{
  "n_mels": 64,
  "hop_length": 160,
  "input": "log_mel",
  "spec_augment": true,
  "arch": "tc_resnet",
  "depths": [5, 5, 5],
  "kernel_size": 5,
  "lr_schedule": "wsd",
  "final_lr_fraction": 0,
  "warmup_steps": 380,
  "weight_decay": 0.2
}
Rows from block 2 of a small CTC audio transcriber, named by matrix and row number. Rows with one number belong to one channel. Each number is 50 + 12 x the weight over its row's rms, rounded and kept within 0 to 99. All counts start at 0.
After each channel's rows are labels from the 100 clips, of 14848, where the channel reaches its highest value: "loudest" is the band of the loudest frequency at the time of the peak; "responds to" is what is common among them. Only what is clearly more common there than usual is listed. The data: short read English sentences (LibriTTS-R). In brackets: how many of the 100, against the usual share in percent.
# convs0: first width-5 conv (model.blocks.2.convs.0.weight, 96x96x5, each kernel summed), inputs 0-95
# convs1: second width-5 conv (model.blocks.2.convs.1.weight, 96x96x5, transposed, each kernel summed), outputs 0-95

convs0.32:59 49 65 34 89 13 50 55 39 49 61 45 53 49 48 45 22 39 37 41 52 55 51 40 37 50 41 53 59 46 49 30 63 39 49 37 56 35 50 55 53 38 47 38 46 44 39 40 31 36 61 54 52 32 56 54 46 49 52 50 62 52 69 54 28 35 51 44 74 28 49 42 65 45 54 54 59 53 74 40 59 53 54 49 57 37 54 29 28 35 56 42 28 46 52 62
convs1.32:50 44 50 53 61 55 58 56 27 40 51 56 28 53 57 61 35 26 38 43 48 54 68 55 71 54 60 51 32 65 43 39 60 56 46 76 57 60 39 61 38 70 48 40 46 66 74 51 55 52 56 52 63 32 57 52 57 72 33 47 42 50 43 41 44 36 42 36 80 46 40 53 56 32 51 62 50 50 57 28 50 51 64 47 51 54 70 28 41 48 53 53 53 87 41 56
loudest: 4000 to 8000 Hz (61 vs 4.2)
responds to: voice: female (100 vs 53.9); the word "to" (32 vs 14.4)

convs0.42:68 64 49 35 52 51 35 34 59 51 48 54 41 51 42 76 57 26 45 48 45 65 50 53 34 61 49 72 48 65 26 66 49 54 37 65 56 67 45 34 46 56 43 48 39 42 57 56 30 64 40 61 61 44 33 46 36 48 69 50 53 59 41 31 44 37 33 68 51 50 36 75 34 44 53 74 61 32 49 32 51 56 59 45 47 79 51 45 44 33 58 63 53 52 56 41
convs1.42:48 61 33 63 75 35 43 55 24 42 42 27 61 39 58 23 72 51 61 50 52 44 70 77 54 66 43 40 40 55 40 58 66 62 40 68 65 76 50 54 40 49 40 36 47 53 52 34 47 29 44 45 56 63 48 36 57 51 55 30 33 49 59 46 58 48 40 75 47 49 28 34 45 54 66 40 36 52 52 36 56 56 51 52 49 41 48 46 34 59 37 54 39 57 54 48
loudest: 1000 to 2000 Hz (46 vs 1.8)
responds to: voice: female (86 vs 53.9)

convs0.60:62 46 47 61 61 66 60 39 54 44 58 63 10 50 49 47 54 50 08 56 51 53 42 38 51 42 65 63 68 50 38 38 59 59 39 37 43 31 52 53 53 56 41 67 61 48 58 52 33 68 72 43 52 47 54 51 64 65 68 17 49 45 43 58 45 49 50 55 52 29 51 64 51 20 59 57 52 50 61 38 44 55 32 52 55 56 55 70 52 43 39 38 41 60 48 53
convs1.60:52 35 43 41 43 47 49 52 57 48 13 35 62 42 56 49 49 50 34 37 53 47 31 54 42 32 67 35 55 58 40 68 49 63 50 61 38 41 36 54 30 49 49 61 46 55 43 53 33 58 25 76 45 48 56 48 49 50 41 68 27 43 61 44 55 46 55 74 58 48 47 41 50 35 42 50 49 45 56 32 45 64 51 61 54 20 31 38 58 71 38 35 43 78 49 50
loudest: 4000 to 8000 Hz (58 vs 4.2)
responds to: voice: female (94 vs 53.9)

convs0.59:30 46 81 65 51 62 36 44 45 45 56 44 38 52 55 73 37 34 70 43 34 51 40 60 54 48 45 48 27 40 53 64 39 44 63 40 53 53 46 46 53 53 54 62 42 51 66 54 52 36 43 40 44 41 46 59 47 43 62 50 32 49 17 54 40 36 55 43 58 29 23 28 74 56 55 46 64 53 64 46 48 37 55 48 58 48 53 22 53 72 47 35 53 58 61 29
convs1.59:59 97 34 47 64 44 63 59 54 46 63 50 54 46 38 39 56 44 32 48 55 61 59 43 50 38 45 55 48 53 41 35 46 46 61 52 39 52 66 39 68 60 37 53 51 38 44 59 40 84 43 74 51 67 44 50 52 61 51 37 71 65 60 40 22 52 49 52 54 25 50 71 53 44 56 51 59 48 34 41 48 36 46 43 51 31 52 43 51 49 59 44 42 53 72 29
loudest: 2000 to 4000 Hz (25 vs 2)
responds to: voice: male (78 vs 46.1)

convs0.20:42 40 47 71 63 67 57 58 48 38 43 40 25 44 51 53 36 32 44 57 44 51 38 47 61 50 49 55 51 49 49 49 46 41 45 42 48 44 52 48 59 70 47 50 54 55 54 45 28 45 61 51 45 58 48 37 59 48 46 43 48 42 52 54 47 38 39 47 50 38 25 48 54 13 46 41 58 52 50 54 50 56 43 60 58 54 52 62 65 24 43 57 51 99 68 48
convs1.20:59 51 64 38 55 45 49 38 57 54 39 54 58 47 43 57 52 49 48 56 51 36 50 57 45 60 69 59 36 53 41 65 35 56 49 62 42 32 53 43 31 21 55 46 47 59 61 31 12 68 24 51 44 55 46 40 53 60 51 62 44 51 53 52 65 53 54 55 53 51 42 41 32 38 53 42 56 49 47 57 47 53 44 49 48 38 31 40 57 87 58 80 62 14 45 33
loudest: 500 to 1000 Hz (37 vs 5.9)
responds to: voice: female (98 vs 53.9)

convs0.18:58 53 55 50 65 54 51 23 58 57 54 43 48 54 75 45 45 36 44 53 41 59 53 36 56 48 56 56 43 50 43 49 59 31 28 47 53 49 47 58 33 51 47 32 48 34 41 88 40 65 50 63 92 47 70 58 15 51 48 44 59 51 44 45 31 49 69 50 37 54 49 21 52 50 52 50 50 66 35 40 55 43 55 44 66 65 55 43 57 46 59 48 61 47 60 42
convs1.18:44 62 43 51 54 54 68 61 39 43 44 38 54 57 54 36 31 45 59 62 41 51 52 46 46 47 49 49 50 75 44 46 42 44 60 53 52 58 50 41 45 39 42 28 51 58 49 42 44 48 46 57 89 60 33 57 55 40 49 49 37 46 44 50 37 42 46 47 55 45 37 99 66 43 49 47 60 46 55 55 53 51 77 19 29 53 39 53 41 50 61 37 41 56 55 42
loudest: 500 to 1000 Hz (55 vs 5.9)
responds to: voice: female (95 vs 53.9); the word "i" (43 vs 18.4)

convs0.27:61 44 35 49 59 49 52 47 51 55 48 41 55 63 42 58 55 18 67 49 81 52 49 58 36 70 29 30 36 41 60 58 59 51 54 35 07 37 60 60 49 47 34 57 68 69 57 59 58 47 55 43 56 60 40 64 22 63 54 61 39 49 48 47 36 63 57 39 56 60 51 59 54 55 44 42 38 46 45 44 69 38 44 60 53 59 52 49 49 21 61 60 46 50 35 53
convs1.27:64 42 75 60 52 55 54 45 52 63 44 60 45 54 60 41 51 55 38 31 50 66 54 44 82 47 27 48 43 65 44 44 58 37 44 47 46 45 45 39 63 48 48 48 29 61 53 41 39 41 46 51 54 62 63 37 43 51 63 42 64 39 24 52 58 50 51 58 71 53 51 45 50 55 15 61 43 64 54 61 76 50 45 44 55 57 28 46 53 06 45 60 43 30 50 42
loudest: 250 to 500 Hz (36 vs 10.5)
responds to: voice: male (94 vs 46.1)

convs0.54:66 42 42 51 46 63 47 27 62 44 44 43 46 79 54 28 45 28 45 51 53 45 45 59 55 38 52 49 48 47 59 50 45 49 57 38 62 29 56 52 50 32 80 50 54 39 42 41 27 68 64 21 51 59 43 33 18 40 48 32 61 56 18 61 50 62 46 43 41 53 47 52 51 60 50 55 56 51 62 28 70 45 57 39 53 53 61 59 40 38 54 65 67 47 62 50
convs1.54:39 35 53 49 40 49 55 53 73 50 47 36 57 50 55 22 61 30 45 53 38 38 23 29 64 39 53 25 44 56 74 44 66 40 43 52 43 41 50 46 71 45 67 62 61 30 41 63 53 50 44 50 42 51 46 60 66 56 67 51 48 54 45 43 57 61 54 57 60 43 75 35 65 54 45 79 25 69 47 68 50 41 38 53 48 48 64 49 58 33 49 60 46 35 62 46
loudest: 2000 to 4000 Hz (41 vs 2); 4000 to 8000 Hz (37 vs 4.2)
responds to: the word "to" (32 vs 14.4)

convs0.64:51 34 33 40 54 40 47 60 43 39 45 62 68 44 37 58 56 50 42 42 40 51 56 13 17 56 33 42 58 62 61 61 47 32 46 44 47 32 46 44 57 47 45 43 54 56 52 36 44 50 72 81 26 39 71 83 65 30 59 49 40 53 55 42 46 52 38 38 58 42 60 44 63 37 47 43 51 44 57 49 62 51 47 65 44 53 30 59 44 53 39 38 51 42 47 67
convs1.64:50 54 70 60 45 66 49 57 21 21 70 36 45 50 35 43 54 51 38 56 45 61 57 54 51 70 53 51 63 32 49 60 37 50 53 30 63 28 32 43 61 47 23 27 46 59 49 63 42 60 47 36 39 46 49 55 62 43 08 73 54 74 55 47 40 54 48 41 48 39 58 69 54 62 33 56 62 53 43 54 59 50 45 50 54 56 44 60 52 46 32 48 50 55 50 58
loudest: 500 to 1000 Hz (54 vs 5.9)
responds to: voice: female (91 vs 53.9)

convs0.47:59 51 42 48 46 18 45 55 05 53 36 42 00 50 37 53 47 50 42 53 54 47 50 54 53 47 55 42 64 58 56 53 50 95 47 55 45 59 54 50 62 49 56 42 51 45 57 49 43 38 61 54 44 52 49 42 49 75 51 46 43 55 49 56 42 56 52 42 71 45 45 41 52 47 41 49 42 51 59 56 62 55 50 48 42 53 60 09 40 39 49 47 61 57 53 44
convs1.47:36 57 60 50 37 21 42 52 45 58 24 50 18 56 61 60 58 53 49 50 55 55 44 45 46 47 63 51 36 44 41 48 52 67 45 58 48 58 62 58 42 44 00 50 56 53 56 53 39 60 58 59 44 47 47 73 56 60 32 51 50 55 49 49 38 64 47 45 66 31 50 52 59 52 48 51 14 43 68 63 50 65 54 53 56 45 45 11 51 52 42 57 44 53 53 49
loudest: 4000 to 8000 Hz (64 vs 4.2)
responds to: voice: female (95 vs 53.9)

convs0.81:84 34 52 42 55 32 49 61 50 43 66 80 47 48 31 60 31 30 55 34 53 53 55 40 58 26 37 54 56 71 72 55 52 40 50 44 58 42 63 53 61 57 46 46 46 43 64 53 58 51 41 61 54 50 40 36 69 46 50 42 49 61 66 39 49 53 50 55 48 50 38 43 52 44 66 31 48 63 54 44 57 52 39 53 91 29 53 39 34 27 38 47 45 53 58 44
convs1.81:49 41 55 60 65 47 43 35 56 36 48 14 43 36 61 49 58 28 45 61 46 47 69 40 63 39 39 37 58 13 71 53 36 45 69 54 48 48 39 72 43 61 49 41 61 56 61 58 60 71 59 53 55 34 63 37 48 51 58 53 51 54 26 52 59 55 48 63 35 51 31 41 58 55 48 60 38 64 34 24 48 53 44 57 33 67 57 46 54 54 43 40 33 53 37 44
loudest: 500 to 1000 Hz (60 vs 5.9)
responds to: voice: female (99 vs 53.9)

convs0.12:52 58 53 36 57 63 42 48 52 50 65 59 58 52 51 43 55 56 99 59 41 32 53 41 43 40 52 51 63 46 43 37 60 60 57 42 56 54 53 62 45 43 48 49 52 35 52 40 51 64 45 55 41 54 12 64 59 73 43 41 65 59 51 45 40 61 38 50 48 42 76 51 42 53 50 38 41 48 31 40 42 50 51 49 48 54 36 73 32 36 56 41 44 42 30 16
convs1.12:47 55 44 29 61 24 54 57 66 54 58 39 37 46 36 56 51 55 25 34 44 63 35 47 42 25 51 45 61 25 58 65 85 32 57 62 52 52 47 50 71 44 45 44 46 66 54 56 55 65 39 46 45 60 42 58 64 41 38 58 70 43 61 48 44 60 50 42 17 33 65 55 53 46 45 52 53 59 44 51 54 55 50 54 56 44 21 57 49 21 57 56 47 47 63 42
loudest: 4000 to 8000 Hz (30 vs 4.2)
responds to: voice: male (98 vs 46.1)

convs0.14:57 47 57 48 59 39 54 44 42 56 46 45 50 57 74 49 39 52 46 37 50 48 44 10 49 44 59 46 70 60 59 38 48 54 42 45 61 50 59 58 15 45 48 39 53 28 47 64 45 73 50 13 61 36 58 48 32 45 53 49 46 52 88 53 43 55 60 60 37 44 46 57 50 39 67 63 42 50 38 56 53 44 58 39 47 85 46 48 56 35 53 46 45 58 37 43
convs1.14:48 63 42 50 57 58 34 88 55 39 45 44 53 44 29 27 51 55 45 59 73 45 54 67 47 56 71 52 57 53 51 21 53 42 44 47 60 50 44 53 67 61 46 37 50 55 49 27 25 48 55 88 47 54 42 38 61 48 39 50 57 49 12 46 46 49 38 60 58 61 47 39 57 53 44 27 43 48 37 49 54 54 45 73 44 32 50 50 54 42 50 45 60 43 43 44
loudest: 500 to 1000 Hz (43 vs 5.9)
responds to: voice: female (89 vs 53.9)

convs0.22:53 55 66 66 47 64 64 45 52 46 57 50 60 49 52 44 53 42 46 62 51 53 43 27 70 56 46 39 73 42 27 41 71 41 61 37 36 45 59 33 38 68 46 43 66 26 42 41 32 49 38 53 55 40 39 35 14 68 59 34 50 40 32 62 44 45 53 48 52 43 39 44 72 49 29 69 63 53 62 38 76 55 36 46 50 36 49 41 51 44 60 58 64 55 44 57
convs1.22:52 57 79 43 35 60 68 80 57 30 53 51 45 50 56 38 54 49 43 47 53 48 55 25 47 64 53 63 30 34 81 50 58 46 56 64 66 48 38 49 51 58 74 54 44 35 48 70 40 65 56 42 51 36 47 30 71 56 30 44 44 51 61 35 33 28 34 55 62 42 60 70 45 38 33 56 35 55 66 49 63 55 53 60 57 61 47 56 49 57 59 43 39 48 51 50
loudest: 2000 to 4000 Hz (42 vs 2)
responds to: voice: female (90 vs 53.9)

convs0.34:48 32 57 47 55 44 58 61 54 48 38 66 49 50 41 55 53 47 47 41 51 43 30 54 59 44 68 49 60 64 52 56 44 42 19 41 48 37 52 72 51 49 45 66 38 49 31 58 70 42 48 77 64 43 41 53 45 37 59 77 31 56 66 39 38 45 45 40 61 24 36 54 37 48 58 59 59 44 49 42 39 56 46 56 22 36 68 43 46 61 34 29 49 40 19 41
convs1.34:50 29 43 46 50 66 56 55 48 31 41 59 47 41 34 63 42 42 51 47 43 61 70 56 50 44 54 53 56 52 45 42 49 38 35 55 49 37 48 37 52 33 48 43 55 55 54 68 38 84 36 59 45 40 31 52 57 46 68 37 34 56 39 80 55 53 48 24 58 56 67 46 40 46 63 35 67 47 51 42 40 54 62 31 37 53 36 56 48 25 46 41 46 29 82 32
loudest: 250 to 500 Hz (70 vs 10.5)
responds to: voice: male (85 vs 46.1)

convs0.88:53 34 53 50 42 55 56 52 61 41 46 84 49 48 56 50 41 51 44 53 51 99 62 51 50 46 59 51 54 54 32 66 46 56 39 39 51 43 54 56 65 39 46 51 53 54 46 46 61 70 55 49 41 52 43 59 52 51 51 47 66 48 53 48 53 58 45 28 52 42 57 49 60 43 55 60 57 49 53 43 35 55 42 50 11 54 51 57 62 33 44 37 32 59 77 10
convs1.88:48 59 50 50 45 40 41 45 47 63 64 39 47 45 47 43 57 47 41 50 60 00 54 48 58 44 56 47 54 44 36 73 43 53 61 52 47 41 49 44 48 33 54 52 47 52 28 48 49 26 56 58 51 51 63 49 48 51 53 49 30 47 40 49 30 48 52 36 51 52 74 46 46 53 48 50 45 50 55 53 44 57 47 50 95 42 52 51 39 52 44 66 53 49 55 00
loudest: 250 to 500 Hz (28 vs 10.5)
responds to: voice: female (92 vs 53.9)

convs0.23:41 43 49 50 55 37 61 47 51 48 51 72 69 66 47 50 65 29 32 41 45 42 51 48 46 48 74 22 76 56 57 46 38 60 44 42 75 35 47 54 63 53 67 32 53 64 61 46 65 59 32 42 48 51 27 63 55 54 52 56 67 51 45 29 46 42 50 50 53 43 61 58 61 52 67 53 30 39 42 50 65 39 41 41 40 65 50 37 56 83 44 47 43 29 34 54
convs1.23:54 30 41 46 45 74 26 49 49 41 52 32 42 52 29 52 46 47 41 54 61 53 45 68 61 71 68 28 49 55 49 53 36 75 44 66 55 49 47 47 31 29 48 55 42 39 54 51 47 55 35 47 52 54 58 49 49 61 43 37 35 37 52 65 38 42 39 44 73 41 67 41 50 48 37 34 61 36 69 66 68 53 54 40 51 52 22 43 46 80 41 68 57 39 43 41
loudest: 500 to 1000 Hz (30 vs 5.9); 250 to 500 Hz (28 vs 10.5)
responds to: voice: male (100 vs 46.1)

convs0.85:47 55 35 56 40 40 46 55 47 26 53 61 62 46 35 49 50 48 43 49 39 56 61 40 49 36 48 61 55 59 70 50 56 64 84 38 48 57 41 47 42 45 24 49 44 46 61 52 40 57 50 45 48 34 57 23 36 49 51 43 40 45 41 29 50 61 35 54 50 45 78 65 48 49 21 44 55 20 43 36 38 45 58 64 32 34 29 45 67 58 64 39 49 68 61 64
convs1.85:52 73 64 58 39 70 73 30 65 73 38 57 43 50 62 36 63 51 50 48 42 40 62 54 42 48 51 45 51 48 59 38 61 72 77 45 60 47 39 64 52 62 39 34 55 79 58 47 50 34 42 55 47 40 49 45 45 50 52 41 66 62 65 43 40 50 65 47 47 52 80 23 43 44 70 64 47 34 36 38 51 53 46 39 67 55 57 38 46 57 31 31 52 49 53 63
loudest: 500 to 1000 Hz (37 vs 5.9); 2000 to 4000 Hz (26 vs 2)
responds to: voice: female (95 vs 53.9)

convs0.43:54 42 48 25 53 66 38 72 35 44 50 60 68 37 73 60 37 41 62 37 43 43 52 37 30 60 33 54 23 49 58 76 50 47 34 47 39 65 47 61 66 46 31 65 53 59 50 54 47 41 47 65 53 66 52 58 72 38 57 34 57 47 66 37 48 43 30 61 55 38 38 36 40 49 39 47 47 56 40 50 40 28 52 70 65 53 38 73 53 39 50 40 54 52 40 58
convs1.43:50 50 47 59 60 16 40 18 59 22 55 42 38 54 48 46 64 48 39 54 48 42 68 27 56 54 38 45 52 42 51 57 74 59 40 48 43 52 33 42 39 59 45 53 32 58 49 55 40 52 58 16 29 36 57 47 40 47 52 55 40 37 50 50 45 70 60 69 43 26 44 50 66 56 50 50 66 49 64 37 38 41 54 64 34 35 45 65 45 51 37 54 40 37 45 66
loudest: 500 to 1000 Hz (58 vs 5.9); 250 to 500 Hz (27 vs 10.5)
responds to: voice: female (87 vs 53.9)