A small CTC audio transcriber, trained from scratch: 3.65M parameters.
Rows from block 2 of a small CTC audio transcriber, named by matrix and row number. Rows with one number belong to one channel. Each number is 500 + 50 x the weight over its row's rms, rounded and kept within 0 to 999. All counts start at 0. Numbers have three digits each. After the name is the row's rms in percent of the matrix's.
After each channel's rows are labels from the 100 clips, of 14848, where the channel reaches its highest value: "top examples" is what is common among them; "loudest" is the band of the loudest frequency at the time of the peak. Only what is clearly more common there than usual is listed. The data: short read English sentences (LibriTTS-R).
# convs0: first width-5 conv (model.blocks.2.convs.0.weight, 96x96x5, each kernel summed), inputs 0-95
# convs1: second width-5 conv (model.blocks.2.convs.1.weight, 96x96x5, transposed, each kernel summed), outputs 0-95

convs0.91 108:505499485582486582455494482512729525456583474457438486451503510405477470531499448486530486516490560529491495511461472511518530458530504507492489444475596498521527642506474449537496456508502491525552508511428484495496498459499508503515468525489551493544427495529501323399500516546571608519
convs1.91 114:512505535514546474549466500504308470507579525539485501468476547513442514499495520527522502450484438541478507466524499443494553552522483528578527421534444512505491458481463544453553500501502472535437514508445536433473521340512507554486412527462508491501450478453445708563560569474560500437
top examples: voice: female
loudest: 250 to 500 Hz

convs0.3 087:465460500472465518487496508496561539533493539495439391523509424473502534502505504432527581525471496478508504817473565559528507429493507551543508445472569510479459554559521503520487507545539476461467494466513382525453568543507443514531529514464452493506477474450499497564509480475461477498
convs1.3 105:544537571475533491535418502569478515526493416545582599454452433511485497643635543429507511451483460401531468695525558544454464534487533490470463473444481476497516541478495486462538521483505436518517501508466415520547382509477507474534500522467526455520472536477497458568575493526470536462
top examples: voice: male
loudest: 250 to 500 Hz

convs0.10 089:479475499447620504551574494505449552474426601455450602484484462556547475634488497549440471483479568547453426341547527432542481488533456517480443467468520491443418461544620412476468487493506482547521491489456519476443504458469512507492531517467461477456475561489525512388502434530439463512
convs1.10 094:496508469489578473545467439476503409499505491542510563528507411487588479574414560535573511492601563563473572536496556515426509539476491555579548545536533550547427507473479495439548448539494532423473523568459396478530616466528471431480488491500497484542548488566508445590423426602531447542
top examples: voice: female
loudest: 4000 to 8000 Hz

convs0.53 088:497510479526540528440509472541439544502571431503616428567526462632579556440512479389491522449537514497513494539524529437549402556518542453576523505554476493533506603468517492487456403475498526478523467536496509419523542358499463488447453439494538532505488445536543392578478504533442562468
convs1.53 108:435549481427579461547471535550545372457570450512388488479484499509646548598481438540535429491486537474482516522497486501515456434515513508515494577525508519562452514582588516479426586493529540388493495549467462445448505501497525496517427425518540493517443565406487429460565523433479491545
top examples: voice: male
loudest: 4000 to 8000 Hz

convs0.9 120:478496529384532420487516448490527403468488523543478484751509524531505525451520460470477512458518501519488483507426483439599526545494495477471498517531496492510443637481504466515432472471474482503478504503511500532477495433455530467479457489515492524469527532497474368577477514519354442441
convs1.9 103:455440448394536596528486450575498512519502474488531538325493511449500493465473519519528478471551501502514505509500528465406478511574510519510485432576460541465516281509491464434520495547518491619495507487445499483494463604530583476437494475480527497515504421438492525507556516493461533570
top examples: voice: male
loudest: 250 to 500 Hz

convs0.49 092:446549438511539369459460503448534443384517439534545508582515521574561570426562522393440467533428500554481538496441499460512498484437507492557556465539527496434532517539548590464512457495484495527444557426535512430471552538548476451429482436488436482454549543458473650527526558509473526533
convs1.49 098:502450543407500515531550476490480498605478447493530459408437500494570503489422558538513562540429574478452532478494516434536487496471549448539504488544422402457570482575515462594539516537511522539453481488489455447508535417469509528515457494509463580528403415400475425379538584524400474531
top examples: voice: male
loudest: 250 to 500 Hz

convs0.41 113:491475490454523510543567475539500472520519509516475450473543465543528649491629493464536495504561573463409470538588527462543525555469519457501520564477586524498541429565527447482553490461396436471464419481471486476585482469454543485376480513628482552370480548468474465464478565496528487505
convs1.41 128:472483505555469498598456514532467493495568463466529500540409432465490542551504549607536661510474502464501573527452546490478553487367447560488448427516625479518442501429547524521507490565468504519455477569421497531445447519498525494565385518594452499526488437415542474484491553485513463507
top examples: voice: female
loudest: 250 to 500 Hz

convs0.19 085:426544448518556440525473513526457545398546444513470529411417548613478526536488504529549519535480476536607424529443504430503434477485485507493540434502455533456469425490521489461552464460518440403394504525508514514453428516457553524539443449473417436507620564490421470439486438503452531409
convs1.19 086:547455461453558454514507380501529446525559549533469518604558507406452573559503553516524594537595581544603573517536494551500595471480509478534445552517508407463442543556481544468543558508440535461484443479506464531502477480539421519542535454445467433501443500496418525458516443534509562389
top examples: voice: female
loudest: 250 to 500 Hz

convs0.79 081:514475502504511465528546484504512477492480512529503535499495545535465478583436519455521519461494530486250506508415502539562530431540541443546384457540503504501495476522524510522523497479523488503514489497476440526466467506464561502487466450409541491503603518534469464345547402545554629469
convs1.79 096:459528467456506515427435411475582556469446479355450500529558575483461494534452579519510516504560443435482489438446476438440442545469506503584512510507548525666442513431542496466494493497493491520485492504533526418474491509516410554468477422444494505508511447503453529412469362512484556431
top examples: voice: male
loudest: 250 to 500 Hz; 500 to 1000 Hz

convs0.30 103:460544470476478499477486558450571513477485511497548496525480547297508487462474495511497483492533505505531524537506506487520504476501500513483426493621528458521509534512491450513522586521463457476476501491508488549510477750484480414519461528501571512494544515550459463465413538523413512364
convs1.30 103:491491514473565560428470453483493468573483496493447494490486490524530490528446536483589500482592476591511508518447505486386485517595499551497531432593442571511501367464458620448575539490445516559457524530500528503472474325548465562480502470474524527521512447400433465526512550510482575538
top examples: voice: male
loudest: 250 to 500 Hz

convs0.35 091:500511505545586490440458509544518471483508489498440571492313478495486480589508523563453561492451550463461515508467536426513530429546339620480525497473506488506408529544544498496471469459505492495512546531529492446458400513470594496410472466542579525509537490509501499344482529486509480501
convs1.35 095:477501524493555508556531436523499500501507517416518442542477448534527516532524484567473480514477492505459458632504531533395513524451331579538455462488491537472492464469600500463484516440381608497462502554548470447442375432530455504569492497512548525479514542546508487610576551520495416511
top examples: voice: female
loudest: 250 to 500 Hz

convs0.15 089:474477430448574517518501500470335433530519527462549503650522485577540517475508497418487489496565511514495455517432522529545387526475498493537445498514433538480460499495498492534543536495495455525439518490531544446533535625511530465503467490457481476561600526555373378579504502508401495478
convs1.15 105:509493521307505593497509501483554509376529545519471535385528469440561535455504509537502514479502476474455545506470525482463425420520535510559468484550466552552519538500496508464432444504500446494515524591577463499496492506504504534487497439443544523504477481418493690578533485449413478557
top examples: voice: male
loudest: 250 to 500 Hz

convs0.90 113:497463465541409514477487537483549449503540533510468461606544473483361501511526505527545479467513563566410504553553506530446547473474512520385436429489530483455530450526458468486468562526488500442480470543513455387478474518480551488514463516473521487497453456531520510376526465497564502274
convs1.90 124:447397433546501462520502448602410521545478568483489509495536499635524534489523598523508591457561490557512531528510530528461546465456512527552451629535479506517470519488517469440505412519455480465491493497495474639526544425502456503472484448446535526510388557488457530564489463528624427460
top examples: voice: female
loudest: 250 to 500 Hz

convs0.52 113:522485498513555492522515501524520302531508547542477472441482490605256472501479562554564469441530487513465470548475501514529529483505479502466415435441477530497524474444468502517480543524537479471500520515518509348473466542499523496512485476439538529549445489511528507407543446479486513568
convs1.52 121:495285454574530489469534472521467545516500453484610487568500515442621509520477496458537505501542505566600563506500513520362546525496500508420503485597530553486508479498528506556503356549501513416487512522527501463519444503516486446470475448465507500479483517459470490539506504474585395506
top examples: the word "to"
loudest: 250 to 500 Hz

convs0.82 124:537512493525506487529400550477504483489492495359514481487421506506495713512447572450505488520474507551474491506397471450386477611421484533505492472601413406498483531510515483556503509503349455494506500512537525499549551479537530477489469488548515472436436473479469504523523494457469471474
convs1.82 107:506478507453554418487535430462478435563463481609536490532493562457460446468456488496538474476457474475486431470374514534574441345435491519477535497479569350477436484473467541451538440494442543467518535583479440514523529508476442503538442438553515391401519520481470508477500447456474437508
top examples: voice: male
loudest: 250 to 500 Hz

convs0.67 127:503510520474475469469478498507418450766507501496395508478495462473503499483469488538554532507498546529505488463525493487447545452478500503519498480527551512503498521528474493541486489500490493500535483474499488431513524480521459502504466567479526526485536510482536261421437487543410621496
convs1.67 098:510489481638561368490502512490704567457590519503529494515463478550507479550507520510525476487485496565525491501498495583546571436497499444553479516480496510460522660563572530511446477508481487544493455476464540446492519479491470504525405513450504458482455487459462511453547527498633547545
top examples: voice: female
loudest: 250 to 500 Hz

convs0.46 136:479509478444479501531540491455473471535519537534582522518589577492500557541531434449461578471537496497533507396541461496469546409508640363486488428460447508531522470493403497475487456534461261504502481465501459492488468529422530512412526457474444503524510512493514504487521482536536480500
convs1.46 088:536391632534543540476356459507566465481491484528442583525419438477490621509533464523490450441461479474534503451535472460498500532422379449491473518556500452518490522454442531508582491460439644479510558494553524533529486472455408555475438503454529484439468542549531493541507470463494463536
top examples: voice: female
loudest: 250 to 500 Hz

convs0.37 104:503474417454458509526511495418559383516507510480502537392471497473367516500473556564501458483507494487518486506474524508485569458531509526411503435356530525504472482504462515543554532510531465533502513448482485428465502619470529455555474510461489501555415466511519518421672507553575493383
convs1.37 103:485569541468477526474521455483470672469426531551470503662535492624388516520479473460544512486470454511449485501499547549503549456477452516499604493494508500502497467506474446477437498536499546522520518450433495608519582389488529437506545476482496543496502467508453519459439447448536385574
top examples: voice: female
loudest: 250 to 500 Hz